python train.py --model="image classifier" --dataset="photos of plants, animals and fungi (iNaturalist)" --train_examples=77898 --image_size=24 --crop_scale_min=0.7 --horizontal_flip=true --color_jitter=0.1 --targets=["class"] --num_classes=15 --arch="mlp_mixer" --norm="layernorm" --norm_position="pre" --activation="swiglu" --mlp_ratio=3 --parallel_block=false --inner_norm=false --moe="top_k" --num_experts=8 --moe_every=2 --expert_mlp_ratio=0.5 --experts_per_token=2 --shared_expert=false --patch_size=[4, 4] --conv_stem=true --layers=8 --width=384 --mixing="mixup" --loss="cross_entropy" --residual_init="scaled_by_depth" --optimizer="soap" --beta2=0.99 --lr=0.0014 --beta1=0.9 --shampoo_beta=0.99 --eps=1e-08 --precondition_frequency=10 --max_precond_dim=1536 --one_sided=true --adamw_lr_other_params=0.0011 --steps=14700 --batch_size=64 --epochs=12.1 --lr_schedule="step" --warmup_steps=730 --weight_decay=0.1 --adamw_weight_decay_other_params=0
Rows from block 4 of a small image classifier, named by matrix and row number. Rows with one number belong to one neuron. Each number is 128 + 32 x the weight over its row's rms, rounded and kept within 0 to 255. All counts start at 0. Numbers have three digits each. After the name is the row's rms in percent of the matrix's.
Before each neuron's rows are labels from the 100 images, of 14976, where the neuron reaches its largest size: "top examples" is what is common among them. Only what is clearly more common there than usual is listed. The data: photos of plants, animals and fungi (iNaturalist). In brackets: how many of the 100.
# gate: MLP gate (model.blocks.4.mlp.gate.weight, 1152x384), inputs 0-191
# fc1: MLP up (model.blocks.4.mlp.fc1.weight, 1152x384), inputs 0-191
# fc2: MLP down (model.blocks.4.mlp.fc2.weight, 384x1152, transposed), outputs 0-191

top examples: kingdom Plantae (29); phylum Tracheophyta (29); class Magnoliopsida (25)
gate.382 102:118174136137130129173134140175091154149063169104207096151081099145174014152122082178133095190117092125096075108161155140103062081131099155119096126093163159146099127133164121053126106129132107103125123117143144048118184123149125130132144155130146128102115092158055086163133137164136078118132146111122151102130148145134117143127150191111104078133070127095089147111141087177135080115134146097137082148099139131157205160140168130127098112139159144136200163137176138125096092063115078100126152214160101104122108151126090148113067098102127121136095132133094135123166115142170136218
fc1.382 105:118189111125135120119093133139180129128078191104180132145076118131220089114123096197141114149090109181084090119132145162147123166115122097069123154100196113174111150124175110106080100104119142132123202122137117116134181107067116159184112118159123160090159115147153103181090147150075087100133078126148189121149097152111116143141147143128167079100138103156100165141133098137156118107164135134106104161091172135138195123057159148160082144139157155140128166154163089136107108110166092055138131153138105150105081181116106149145107126128060115130131161166093100105129106183147074203
fc2.382 098:145056164126118141090155111109145127111157190158143076187127105106176095156046156157063145116125146129197090137142169169125150204074160138140147144171188136098186072076175172114137100138136164123111120112154096010145157115143141155078147088114182097160105094098173146150100143178129125122127123160101106112089039092105146091161091085139115089133178144157097125153100097177120097066126085153136138099114124052039185120168177157110129111150114135107150126126168117101090114088137187088066126114173171134113122127122108106118078116171164158130139139112164110145132129142121151155

top examples: class Aves (85)
gate.181 104:110167123114183111162078194154101137136127137150117094157158149161091158200115149151107145105130160120118166138090178159158102191161071132066090136138138127103182117119151164156188106163085151101151132126068175092169120091170165088171138110115109151138097154135159181064121119100175095121155110104147125141121149101123149164099152143157215092105030131115073092114139137137148118156098122139121062123155082152146107061132177137122126117140106140157118195037091139108144110152218175117175126135155154138151095141161096139126119092152138153069078116178152088127138118104097171139
fc1.181 104:129155113157169224115101146166155118153095135136103137144142144137126110102150106141131124153134128140130141182097174204163151133165111088148099149095120161166090120096154095149156145155073159102133102146122136092099104114123130091171119161130141153145164052100075132111083132103158145187116183130117125168132128115126147185185155115157132185153112092104131140095170063152082155122104126106102151102163108163111172136079112184125170113159118109109151139091108107162091082149131187136147139135063108148156201091151099132109137079071107173105158112161087129129115149149139157100
fc2.181 102:099186127134139126115150109133062180143151139101147142061109143111112134109145117187090097111108132058172155099147132161125124167121060133123114061152120136160195072143144166162137117106162082068132139119162136155093057132153162090096139159120104128163150153178139128152149166105147148110180058113130084111082169136135102086055148155093157126107155101150113192099137125141091128138107190163121197125159150137076130101140147120144140128160128130145126081129134128100161132135067135138206106118067166112113104143107156045206146183173151123154201156032141135129150127098060116097

top examples: phylum Arthropoda (96); class Insecta (95); order Lepidoptera (53)
gate.410 098:125101168136110087097144118108109122150156109120115134079170095102101103162047118192220136154167127124101120076137161095134114158147145157129105064151141127096117202140140084114128109106150082118138105081141117144137130129121162084073164105064078102135130104127073142100102175117102162167150140106095104141146102073180122135168164087165095100141130153102088056080071090121138138171152176126156173123110107128103030090058131146110157069106160095159154119110181099175146143120104107132155098167141112135090102162156115145048087104176149105131137146152167162181094124140127186112
fc1.410 098:141168142127169110115113076108123126113115070144092140113195134146081155207148076169156142198140120124121145095112124090101166123136098168117155084116087116122133146149075106164089164162118138130107142114067115119164146120141139123104133101092113108086180099141112137117087135178127210160161131115136104072136111137160184135128161070113067117136074116147101136076101111131160158134171187136121094122131167104153088196096121161088122069174123127160132075104165144172153116094139198191160101171127118127110133084162130165085134132174110138136151131153147139085175123120098119153
fc2.410 100:144235127121128174130132166110081105130180114140127105126100136104090130105157147080114105158183066101155128126101096121119155137104080100139106100148129128133101129155086151127117128156158131177147131145182133125113134124137082138102095136105135137156070128108125142121138096102069145048118196090145153090132148079092141053154149068152144147136100129153146145128212123108116151170101086123132148147137136116135224122202120102146108147130209169136110083142118122128108186093148140159098108047142088092066096140108173113059114107171191156124196148096084112130136135137085115035

top examples: class Mammalia (30)
gate.261 102:139165129162069105132165137105148151049141155124162147149137114114191144147127139054160077102125136158152149136129153150134118116110114097102091146174076090128108171145114131182143065149158112194130113145068129147153143184088135109081114140082113130086156105091135136088143118164156092131152215089099155240095123195143140176193111124139180180109120183132160096173130188122126151120080137095181120150130133073169107166139128131158164176136097119101097131084096148130131159156123163102136116164124106127132081156173116125099088084213152125199122116126130149048122101110180142151
fc1.261 101:168194100125073113111075089131148097035081116096162165132100104126116133062133108108126110079081158148127174092134116085166152138144085183098131107075097146137137164134097141144107101104155165155114126140106107125103149156137130123149178121112128108170165170103158146104133170151063131167164085095106177202119159141174074124132155145131155131161123138088182161127103142119113124121117109128107123138096170171127146130043205062108045148102164172121096125182176110110087097167163179053135105190106140144118139198119147128146152072117106152169093165173145147099088111048129121140
fc2.261 100:159157097136118131093120111102246111146158103109106090175152104111116099158138125171119142181092101174118103103144171106121138170141169115139126166115160142121133110144159114064120109151130165209091171124118128119144131105126149114095148152161146161133076131168174101103147112080129156077139123167215171106175115109177127092121143070198113146111170127176111128134090158121080080138158091147123042134132115176119107101167156205102142148123146150065085132182114150151100099116133181118155154188084140086112135134158103141110155071052137150168071178173128157120097109188093097111

top examples: kingdom Plantae (44); phylum Tracheophyta (44); class Magnoliopsida (32)
gate.496 101:146136163134148139168109192121164149125098143123143138123088167115103093124099114138171103109098149121068143106088177106087127183098104127150198106058080110137095101104098136141123135123082108113142150159142098173169067105037135081105177106120089142145170087122107137119164124071142170112106105146165117148164067101095076135123093117176132135124071093084128153078102131216196193134159111086148102109150160132103109134132142181130127138093092147108192123121135091089133116064130205118141179197148124174180154107156148160135160135128108134099101203098165159084092200117103111072
fc1.496 101:165082091119059132135126145123118140144172123122130190119222184114161173111102136135129137146159137137145106123135108175148126170121117146138143142123099132152098107137139185148057189184169098132153127124125119169155183119077127144183182111073120142097137049134172174190037099101089165113154086147027123147122180045126178197182089098125154107105166124158109147094085155128084118211134163127169116088117207170130128150126107109104155126152124120168134120157174093122141138132152117119118089080086171169115109111146167146149085121120134126156145174125082143125124134087087159098
fc2.496 096:103173071155136078121111063161145122155106146185123150122180144101068139163137109131063157183159119177129156132150158123128068126165119099106101120126161125146105122142092132105125061055177130117109118148138092144105113157169162177133139208122132151117188151180109174136189133116133151124132164088116154125080117136143161146133137132173103121120198154154143105090193095073188065170122179073110083175110113093146054053154125163125121145182080126148114124129131134119129208175166122133162105138148155171149123171103142175102120056140130160096109189122117118124150115147125090153

top examples: class Mammalia (31)
gate.641 111:135039098168095083119175194138156127098098092087115150120194138129107106175148109141156096182164112203118133076149090156109150149128097142126074117144098104128124125176075139115121135103110132131096125113128135124147119120112108112200112171096111165116134112142149107068040114088099089155131118151106133054102121138116154172125142117104100112176095146089162109148106071119095122143129133144067049073126072064103149166142076157100125127123168159105128133105066087125122122151070081192150141102174138138139141146128170105098128114138180116163135139161123129122151119174136117103
fc1.641 107:186121128159082110147127191129121110125110185114160154164161093150142135112075130134141136196180114100126101109109114118081133141108135068137171199134183095145078130195092151108160166132116149155114126117124103165089123152121092132069117088149085138163152117099161091118100088149096068202030190128071175095103193151148136138148073151079183124147172148131142125124119095128125099170116112132137183144122093113114134172191127136162165120150162090149090109120086113148134148140084122191143129105116106119120108177140208127162184137076058138173091155137168118138098121101159120123
fc2.641 102:140135057187128131138097103107068106129148142163118079216125090160088093131142151044132126131129136197113141126147123094102119193114125110151125148148129138104074125105140110145218114132152126159154146124130149090138070152066159121077177153110199114186154105099103132141097140147109087120202142114113136142085066141094111078082092110109113114140086153057142155139158108121111081120162172126167137164101174091164114113141083076083100142134118163103106160153189114138097209203100118155094166125163127135203210141117121163075139154129139150131107090116147074127130152111079177091

top examples: kingdom Plantae (28); phylum Tracheophyta (28); class Magnoliopsida (27)
gate.474 099:151120120137146191124151098126122138136170152043107131111157141104119147128113164066118156164108169167130118105101107101122126142134156140122123046097119144145103115120137098162106112204100128109097129100074157140098089145117178103146151135156113137162158084136145137150117079095119117113154104133111136130179125089143179117129166084138082129163122121154142124195169110176134123106172158151104140108121158103179164181162042209135154055069164090181175179110170133108134121090126111091121120082146153117056189071093143148046162158155157082110109097124179193086085077132151086115
fc1.474 105:199123123119123089154157119088125086104137129139116144107093092103117196089082151160103137130135086104122139134102197121130123122108077139138174138090128101147110166160092121160165114042097165055144109154168079077139146165123127048176148177135144111133119141094158122155116125108138103172141086114165070184150091110151111125140152100149133133071106104083157099152104131121146108153157100137118160146111172137086157078109086106071130156170112211082091112103140147120122114120156128142139169103174117076159118132142060130185122097125077108134157191082095149091141095209134097154
fc2.474 101:176188081117119112149134069132148147077111078123066164112105103208090138108139081158089073125100152068109143081169166088120142160163108140122099081112136144099061087118138096060108067140172129118126126114120159105077096094146153103110095080102127126086074083138184101144076113125121105111149125121194102184129007117082112090183125111115056145132119147158160110106126142098103143120115144136115162135151115164162148115142128100163201151104057111108131219200123134077085137178102175091115079099093143126148170110136143151163066081158105177140182156159119135161139179165116078131

top examples: class Mammalia (27)
gate.346 101:154138142081102167121093132102177212137147139144150107175095149107134147089168096145161127166158157183143059123143106111148147106107119102171160184168139108140139132166171170178105065153158105091125123090104176131126123143116120148159085107084152135151137112105107109124118160143085154092145170074103147178084108195122077184101163088123144108130164138126104064145119140099090139164068117094106164099160156107137163134120149179164140180100136190182116112120144211144097110125108111130100080129121111079108116152172153121114159078137084095078073123103101149154151115130155163081
fc1.346 095:138134168173069114191097113094121121108132073121059137100172102109149048145112112097135171179091074178137159146139150136125113180149092106154129072098098055172157109155121113094086095159101123186086114097126136142119157105131024137106136115116123125115164167108180139104096157131170157135169119152158101144114130147101128110111140033151158125213198111149114093172171133125147168125127146149164096181183142128161141186154103090098120132089144067114132138137111103173119131109108108059124122126083134132153150156096136105108115106121090151143141132124135100131140198102118202096
fc2.346 098:162108066144111122186158105092153102160135123149153036184158172087132116121157117156101111123095071181091121073124136156133119118136128139082065128139126135099188171113173125133108139183117109110119101155105135126133070087118147092106101142126086121123102226138151113181104151132105051119156134096077112104122146175123138113174082076104129069110115123129064149151178121141147098094062128085114159121058122095119127169187164162141118092105098134122091139115141121123062127047129154100101100145164105166112166143152098093153136122084122187200070078178097135169112176089109160108

top examples: kingdom Plantae (61); phylum Tracheophyta (61); class Magnoliopsida (55)
gate.579 106:132138123119177102098154154100129107120104162082156156110125166144078144154108088081094171155100133122152153081087137145132148101103120109143230156174113130139137116138101166123120043112127127097148100090173086174155080142139182101099101140173129112136160157160132141196150089095142094175087171085117099105109167109139113115109135141175175141145111165114109146135151125105104123122094122151133154172104151177085091111113106135134122120110146098091126101175101118166167121136211159158168143147109144177183172174110146104061140085136133097097141129096147135135155096141112165146
fc1.579 104:076137112128109106186133145141130120115081181164146109199124104114172172150071069149093113136110162129102075118122118155123172117132174125120087124149094159143078121148153090140173149082118176121156127142129109086129141162085104153135120153131172106076134130187077126182108158051099106212179121178091178117107121137146125105066137136107110122129123108144122133133094057061097160129145144144072142115099104125123082177154161142133086170134152178124130077184172074152156094134134139166135134107111139108128138114107092109132135166141098141124095152103137130175112126090160168098
fc2.579 113:061076094113128112122144154113150059091180139166102188174149095082098095143114109112186071162140138154149075107124139157103067155117130143110153165115072091128080091079103110109192086083114095165087110132160104139124113150109149137144139112138139079155094117109124097068102189161145115193081154094081150120120119134228095060165113112125129140129122133105114131136066177154134111116160074151153157141104157139149080155116098091197099134112139164085115180113126110144141152081124085198159101167115134144146155144151104156067109133138144165199093134138102108113092126076131170130

top examples: kingdom Plantae (30); phylum Tracheophyta (30); class Magnoliopsida (26)
gate.80 101:110146168116115163114089165164118183099128129122108141174093121067068090123090124186116142121138137131107125143144181142095146128141153153162155120146124155115106107119138111128146159136153106138139177139088078118165141118141102088172134126071170126162120152106172076133118138167100099124137135072175112137140097181132074115109080166120105109105118175112103066133167169106141130098150105099198150109092204142175083165117142214152099152114105142046134149137117138135128147159079183096132152151093106171128190112132083114119150113078181142082105190111084109109155204105149061115
fc1.80 102:097131059167124094133103176104127132149186119137128110117123146093105184104178124142123120101124088132075096160110155077121135120114145111176159096074154146149153161135142087128134173121116083185088139098135140101129090186130081131119125197131166154152173176114135152192130136115122147153182120112153115175120072143129126108143109158110166152156106131169175129135171096149150101076127102153114149126136170135099118103196174192132061173183116173147167179176112125104129150162177125117113060121200136184107134117094143111139103190112087074105123149162125060145095120117127117168
fc2.80 099:157144097103081185154169162150157133113100095137088065181086099152193096120146138085123083139109132126126128157087183183056102165096114165134074105169116104137148125167132118152133130210072132111157145154159091146132138096143079152155091122115152102110115158079108144161163114143128149153173174107139127081119110116149142117134140080166139125128070046129123118164041126156091184125156140125154097123092130068124198107158078088172133155153117123147150115142083138168099112074130153160064143151135138146107109124136081073118114108044116173092105090160126117088123092136115118126

top examples: kingdom Plantae (82); phylum Tracheophyta (82); class Magnoliopsida (58)
gate.246 108:166084119102110135179148136130100146143144077120090108155092173136164063078138191172134107131145161148132188161122103112158172056126121126118106162150089052113127126112088142095217122087103115152136106172117145108127161100125136112159092059065128122122170084132161190070109199127140086120130150066143155093090118104138130111164120145115112149086104161093156121053128152176135151125139078123136066091119108181129108160094088109150114158114080108107182117113150138142181119083160142230109155169145155145165132095144134144165157206122100094117130124156151118131154160123103128120
fc1.246 108:186140180140089108167164134135147118126076174118086159176124174089135140097119108157086176097115126131097157072158092108075102117140135172133145147114133136162146090099145128133146097123092159121125091133099189127101035108147152111144132109113069124137107136115138149099083255177122106122165131131163157146155127134144161082124112117114144142127077193093146125118145207165170167112081162135104080116097118165212106151097102157159108141099145182107137133195119147096148176169132154146128121135068156142095113133150169116130128238177106114151140070123145167081134103202156140149
fc2.246 101:098137169120093071143151133112058098110128144132151136154092137109133101123198115138142111141152141139143133111138122106103136088152111141106116112162087126185100094164144179146140147141070094113179172116111093135135095090105118132124167119061127045100098119111162188111099146184116112127089137110152149117069153144115097166109147154135160134119059171101202111155088161144105109129151092091124118162128137190075085187087146047146083124178112133142113095136134085160121102165171154114152106119172114161132086129079178065153132158121119167179119145118076109094111158123130156160

top examples: phylum Arthropoda (85); class Insecta (84); family: Nymphalidae (28)
gate.35 099:093016139095150121081074158107119147132127152130054117156115145156133106101179121155137102099134119180153145091159192110168177127080138071118117116109137125092117173097163136141103166164148140137063123141097110123116100110138166127175169073109182131115118122132098094170159147207163129105127179118152100172068171097097107100115157121123138175129165060109128074115165164125179206119144098161168134176194164130145121113131132125150142154126151140155077170178174141149077129157143116107107170092132119123135188131081125098080114167116088130158137147058101160147120163121104119109
fc1.35 094:182193111095128121114169096130074090113110156107160136158120071146103141094071157129140113158152093050147073128099105104117084054133179161180120105174083138153092123143087143080125118184119120097175188087134083125090121099113090162109146177112116128075111093108120129085127159103150145186164095140161155104188103129161117092120120167157092021143129155159181104125079147120123122151121148145123102084137097098102096146111118147133077109125102068105153139111112142135177080133153136116132105174164127148155136135153116104125118105174163138054079073118148099195126161107157145148
fc2.35 101:164157193110144142095155165094150192132152146096171172077137146120123135135139127171123117094084060073140121118150153064121142157176112118160143132129122141114174185122100135106139077147107158185100126107109106136132160147098145078102150104151122143121119114102136165115156177150069114160141113115149147097100119137146156059126131116102157053168198046113154118121152115090108097097055089146197141156159130139135099137086107126129104174182198148123106109121147132108138175084086093136134063133134164111139117075091160147054107134131073109090203141077124123149151151121110069132

top examples: class Aves (95); order Passeriformes (58)
gate.54 103:131084037169153116157127119158133136145116202095130140117188106165186127141109135136138179142157121082196157116119132097084174143125114147076166084114113118144199156159157107036147111095141113160094149135100132147114175123096068120140118147139096123176103160137112130101173161165147189167166136131055061161133087123097095083106150086143149154095144110129131078129172132048137121176108230115105169117200178188121164087129169119132111141080093107104128129117099080102045170201096113065175125142142117161139131136106162165116130122089081150064106163153189166081083122105136176124
fc1.54 100:106103181152103174181071134131116168153139093112080099207105157132175216108145138128116092111145116087062122160131111200096130120119139149089153187182095171175049103057103147130118196100164110136086185137089082091147122112155139168131140111097103124143170128190097070205063129088109159104054136162127211108121102105099113123126110119116131132133108079080083155067091099143126141082113149120101126168087155157127148105086097101161098117097131113159093126168158125127180195134127059154146137098120095075139145095087105139136098127082127111098137130112105124125112183137188143142
fc2.54 107:136104136131143127141141058150186100133090135119141125129103169086135102136129119135135127122120127211092121150112142137130150196073105108076178129117137145157088151121103075141090195096168112103122153116159106067155150093160068157099161090162117183172111165135121165133069072146145102138113114076136132095113122061118123187090146134122053174127101139177100109083174114144086117155157157218151151170124100177099122115144125142166148176131148169120127111199129134153144091156132106107161157173119100105119104163104162172118139140131152134106102103148160092129114083127107084113

top examples: class Mammalia (25)
gate.560 101:144076148165157146168203121141156151154158096121156114222138158132108131121164146140083088079215131177122088130107155135139128130115071158142076121176122188122179131133165147154146152135108145103117096125095100161137175147150135117151137088125107108128137123126122124113183103130123124159075181145100123100115162120146145101107113173148187135127097187098133124139115083108093146149105146164136073128082115115163124109147120154077104167121151124141157078141096053128099175134127079130140143156103089154145101168144065098101147069048146086146165175156137163131138168142142115131
fc1.560 102:119146142146142175135168074130162190126098196127152091102077132156079130182118103151145112120124182076099135137159153107172046127142167133152160145154131098147139113093119152114144103126194115127095162086098184149166097089106077133117087105117160081136090085148166115130157130118062147155115063156096113145103103139094150166098141138111043106140184132102095118096036107142133139160121157112135095140149143106123164153069174125192140176146151117090054169040148131103095129103193092162127162117140131103104102119081068144167171151097160162172115141172109139130128095120101168112
fc2.560 101:132078186088114121151115117196146096189132142130106117157109132145154111113089176141100097108168141102120127146133109167159131099145138150147082136078092132109133163157156160088099110089133115089091083111139091173101143147115120193109143147144153106132101081140156106110186136132110108144165119156176149095137146159109105135093090056127149086131095035132150141159146163163128086142086155165090122073147112181123111158110123082114055122049109075140157159118144160106150147084101157072124180155133123099119108167109124146069103132091085095081076114104100106115118154144121131134

top examples: class Mammalia (45); order Carnivora (33)
gate.357 095:135169173082103088112120136193159124121122118092101112116190099087129135151167114118132105101119111109100188131106130135109140096187104194128097177048132081170181107118178090171162107137138144138122085079076124088106156124070139132121108081103186108164146151106153137115178137104142111150108086145159109092133073191166137099168141105124163154143162133158091107150052170122086108122185134170088140166111116135109155116115129073075170140104078152125097118093155096144029148136143090154116149164138116134189118178156140130125162127117128154067137146183149115102124171128143117108
fc1.357 097:140096093164122139109055086037119097148118149151076099191094170148141173139166140154103122126135141117140100122108179181124149123096149102154122115135154225123101186159137155126129165108088144136088130138135120102112122106169178129152110183041103132097121119159200108075142079189145106104127178115093081172154133110087188152077189122126140119138113088140182109124179106177112129173130136108171117082135118126161131129133155116122097103137152127123102114164101116152163137127141164143175104156119107132112208100088105103111167142090138159183085103128129073149103138148101126090
fc2.357 095:123119151151141066123123182147057131130089153155089106121109108141152122108131105160158136097162209122116129152118073118109132124122121119076119164104130195100175159100113118122176139064137123080127134146180139112141114146121118154150107143104118158141142136138124127143132161139092104171127132178093098145144154112138071147126067184123141205141081103114197132122135098172089118135181092152193148095034121165138131204137114104125137116151087124106085135132083094069147118085088115080122136209041079116137173138137118148152111101106132107180115110151122165196116119132087076089

top examples: class Aves (92); order Passeriformes (67)
gate.56 101:180108094115101113089112147137118182098139145118148142153120110105143145145111156120117119154140154185111123100116144184076085107100175118123141080116119158159158138132119083076140110082074081161147094127102152071157145163147123141161158090143132101126179094126131098133088168133181102162103131122150101134183170085115122129194214132151170150150120171112140157104085096144151067142098100154082143180151075112128161070125142128146123123133069177140107129134096137086123018151097136198192094091081119161150164117103088143100077138103119118105059189109166168129117124102061198090
fc1.56 095:093119120077163129120118123107101139155108141150098109145105107131061191093131115156100086138083163159119121107132089169162084148132116149173196129117102128102072170101113105123108140191186169108088158146133105071095091110131133137064096156139099144137061140138082157161138143148151126101141084173062129102113052150135164097130126120218114165101117125101141103161111097202214103074142139154186103074202157155121077104147166121115174149147143150202102115096112142126170131114106105137130197178216157139074134153125131093118171142143159149093132101142134119134155164085141157138
fc2.56 103:188113155126078151109112157089138112091134140104120140167120133074108136102118101085133223192146157199161113123079117144096130123110128136144105181145101144145045207124090146149109184111104085102112184141137107116177080134145141145128164147088106110160154110162136121143212112137119098087139142078082142119143112111127121151169120110116167143151081115117123101109150116125182101058129124102160150153147108143106108113083164100091128191150128133113138076148129150119145103085113133073135114090219162179183173150162125118205196129130098153175072103125106122125108137108142093131

top examples: class Mammalia (28)
gate.470 098:163160140112113077190079145211212133125141107062092119082127172087126153128112122116109136120157104107144136106125163128095142136124100140143081166098110052105168117134144116179160178192157112130115139114089076136122164156114125107168161043172155132102187115136103200125138141115173111137120067144170059149179096122144116147147079106126094110149209116140107188131070095065084145126141156147180116130100096116090129126142082117138092102087075153165131117143152063175127109159189132154149110161192090125101092176121118128153099120117159100081170130118104189092190147075131097120
fc1.470 100:126101080155181161125143109093080115116073134185116130152148137124159130068147121148082161135137142154088115117123119107095132170096149111138132153119125158124141193136106134107114072140120166094161113120134138134120150129186138152144120191118174113095151101141175089110189129169052124081128115145155141136211138098080156117114187163160050133096129099130167039137124161161137137143165185098118213092142131140129153131121143162128085147174160154133133142161076210109143113067159099107180123107150185086109206070102128149099090166136106141210106079173092111138136180155122125145
fc2.470 102:110030149168143131131125135149119144126172141161088148143146096112139121076147088179131113051107183103122125158099105113155135127118104120121130158102111177107207136123106103132163162117125158106124116168130147092185115108168111183112142104109108080122151135111131089122108122131054149158126176237085155116128116115151129083109113157165103161175117142078173139091116142115116146148143078134180136112094084097136108186077099127157167152136163077143154142131110139111134118112150096109093097159033056128117129115125132157106105160139143095176123156106110187155172138187136149101

top examples: class Aves (88); order Passeriformes (72)
gate.591 106:129122134176097074156113145116047075151170109119133138123131204161115187162119089119128045085143115121130127077152115130166128144145098170110173136183083153120192183102131136158121191130147154139146121158151120091126119132158144089087130128162141123110129180089139123142148089175112103126140099102104152113150075113080154227112163115171100147119100096163138115201141109160110145139095206122116142112120093202105112100145093129169103126131109113108101137120136174126118132100162121182103194110154159104163119185144178120102086118098095143150097192068153111122107176143063120150
fc1.591 106:129112144144102042132131093134138226141207190095119111131125113118115138182136132147093138148119116175081075088108086145137092077157137076100113115132157130166111162110153172107159113177144113135119147124112165168110119102112087148168159109116132114123122187128091117091127083143095146134103186177124071206121144089197151067130129086138177167156101160119116146141079174130142107108139139141138153100175200099122112146146158089131115182119172127083169187148127163111130121150080131075145100123167108132144128137148160133148130075143178131073070116167078073154121108165127111176
fc2.591 100:167098158109151107152201118136134197127129163103084123158138118120196110122096162178082175171137154074141119156158121098124077130152160108109138158124129128147070177136131074130145144126149127142103154121170112151153113101150074150125066186128164094147161118201086099094138087113082111154166160115125110108164077189192112126154152119091152160193112144134125109097059144074131142140131113133123076125099136133182186111166149114057065145107168091157144164124172093179170128160110120147146100149133113056145178108129167154122054149150108123070104109141103166087193105118150107126

top examples: class Aves (94); order Anseriformes (29); family: Anatidae (29)
gate.158 102:143138099157148127151085114071090091060148129079074181132112155135157148121119090110175169093146148151144113144139175184140108133130118099116052123138074133090136165101155108182114134156089126129105149134103134165139119110112138134120160123159143132171119144099161055115123112145211163193116120187088131182138129085125145142108142119110134145166089148049107152149056113075089104150169160116134141085086164059101126119127156059096101144099127168153177115173140108133110150201135172153143165185102118148047157137118140150123146135137128125064123090178125193117129082187143090143
fc1.158 102:091125126087122209099115103101144126169094165166122143097129147180115175150144115169149103177137125124144144171196132162095137146136126141081057181108127121141083165124197083123099136128142131073132097202145117117080082113136149118098125110158112198137108093153155097128132112133192182112164084154131101165166182145160149123122092099121046157126068111078154088121135142126067161128177147104154164115144174137111160073132145116102080113127157150127154180082135137104085114071127085078170131057138194111081139129182128185112128160152135146109101176155160125096178098204156141115
fc2.158 100:188109126105114127132144111143087127081134108079167153149158129104119115127210109148148117120149123079166121069119119148082133115148116155075136128125091181074097071138125096138122186135123067102115105179089124132135153132121181084092077124133149158150095135150123132116154204124194098173126059072132151179134160165164149120152135133162168151128110179104066083125087173180144093152147154167193125135172094156118109135072103092099149119145094188076123131118070157131106061104177148196084140100129123089142116126185088162107047147152152106126114155068123178114094163111091113109

top examples: class Mammalia (30); order Carnivora (26)
gate.236 097:179094136121067138138132131141138166103079151135159125148104068112133128094067092135125159118153149137113129172054108139147165173079119151084166123080140104149130117147145154099121164054081193137128184098109131149118117155120107140195155141152113120155160134134138138142066106128135135124064075150074124096091093082132116138160101139113142125126148112151109117121192080109187104121167105107150154155114140162148087136189126120120143140120120092121128099159138117133073145153129105173177159062176183148156095147138109057181107108124113136068149162089165109153097149140109105061
fc1.236 102:124154130132205125106129063139115144119142126123138168158150121158164138109131122141133138159133160123110098127176115114100123095131178139106085133140127086068128102098145128140163159129090075105173160112103070114103100103125093125097143110111142173125126168130164182130073129127123141114097109107097189109173160124144132115096104087155157106177099142113138116125167146146120144179155087115177078087064145116140152144148072097099117126126147095064160143107132061144107123106090146183167132051112096124154145135084196080131089077118108072180147143084128105078145142135118079150
fc2.236 109:107115117168120118080187137162107117152161108120176142083090097079148119132034096171031134156119157125110128112084096108122128156087136123097140196147154151144107127143159065116154109073119095118077177129118094084102166162092138189132137106110139111173120111088144142108107146155075180090167131107150114129054127131113130041087138151085097109084162135131167154152130102161117063147110147162134159145159159078139144105127100116127045072112158145108121175124113143111067105099111082153128149112137140142088106086116166143085184126168159135157157124137189035134111128137081121100

top examples: phylum Arthropoda (61)
gate.66 103:154127112162101107129094139162112146094118091100073179147174114095147110078161107087120136107125096089121126148133127137150116107116142076106091132155117127161081142101133117094063055123118167146085110111157078129127050082079125166127172108107102194107150108111123127139113122130129133160107137087113174127145103129130066113148114126099117177095067107107075156115123137156162099176100057100103117155139172059191099126194170064110168160155122120213112143113065159142132124119180148110127123144108116196078115106161115106070148131195138130141168134169184113153113100082140167101
fc1.66 098:123111132135126100145122148129173113080122101178198130125109116180116107085151136145119082198129126200086102155138098092115135142139167121140207090135168100167096174125061127070137076151136126129198126148084141108068162127132126107108138160129171113155147145175158114149156124142117106073092127187057132109125198118201157106107192100143162130114129124124189137090172126147105143109172100185193093084136149139076175139106113125200125145133120122127132145151092104162141093127127044155097162134133073162148132144099158144116166151166166116194067167109135117133138133183134138111
fc2.66 106:103118161144190081102118135165103140125115107137141145107078110179149142101101086119162089116083086048104090191115102077147133176110169130123094106137185133164056094119118111111124178100105139136052156136116114151131178127121157108161089110098147128111093109105097179136073118093171183073074151122113088119132163131125104101098134133116166086126111184128102135025130116125139116121096113101134110175148087137170125131119111133164119148147162132164101125099150172113154121122112073112142156123184138123129123161092185097132121100166121155084201201122172137172132091112140140079

top examples: kingdom Plantae (27); phylum Tracheophyta (27); class Magnoliopsida (26)
gate.11 102:147167119146121125150133110143197136102157153101183148105052126089159097169142117139134121137106083102173032102143134139164101140129090090106115133140101089147113088130116126087067181171145108116151149153153105088164166105096114167155117131136147128126173173131105091143094106133122113117138089107116143095130109132073058082091178145122144142148137069156110097101142075160146096104119098181146083165082200096067221096052183114173137126150153126143157121106154109132043144095140093132112098181119097101052108187131146166145100111092133150134132167106108146120096124126121060128
fc1.11 104:130128141130136141066138090105125125144132109146089148099158149191082192039141097072087136117147226136117142139095111103143126110133182105164182142138106125082165103135185123169152178163156120144096071076075097116105115149113168113083087104145092104154155165080119082093142148135078090164149115152084081067065071154060145127173133098150127152132151168121135155128097140100102147119118152145142139125144078117122107146108079113097160121125115168119096110127106181069127170174187100141089164064078121146206156131123099143097136148129120070176176093103138223102108136146133145104
fc2.11 101:076131131100104104168136178124147121187120149143073107103074158118090129088184140113151130139155139117155083099143118100112099147150056129135119131090051040125083183105109123093118163107155135164091126144075119167131149114096124130176138091135083173120146190117125150122152193128124103075118096180152097122140193135112102104122145135124162123098050137117105095134177145105140088167144132174065086141167168193169066146124123092129090155066119125172071112137110157137167101179104159171170156100157064080110129147123125121110226152086120130167086082173195120120068139132126090139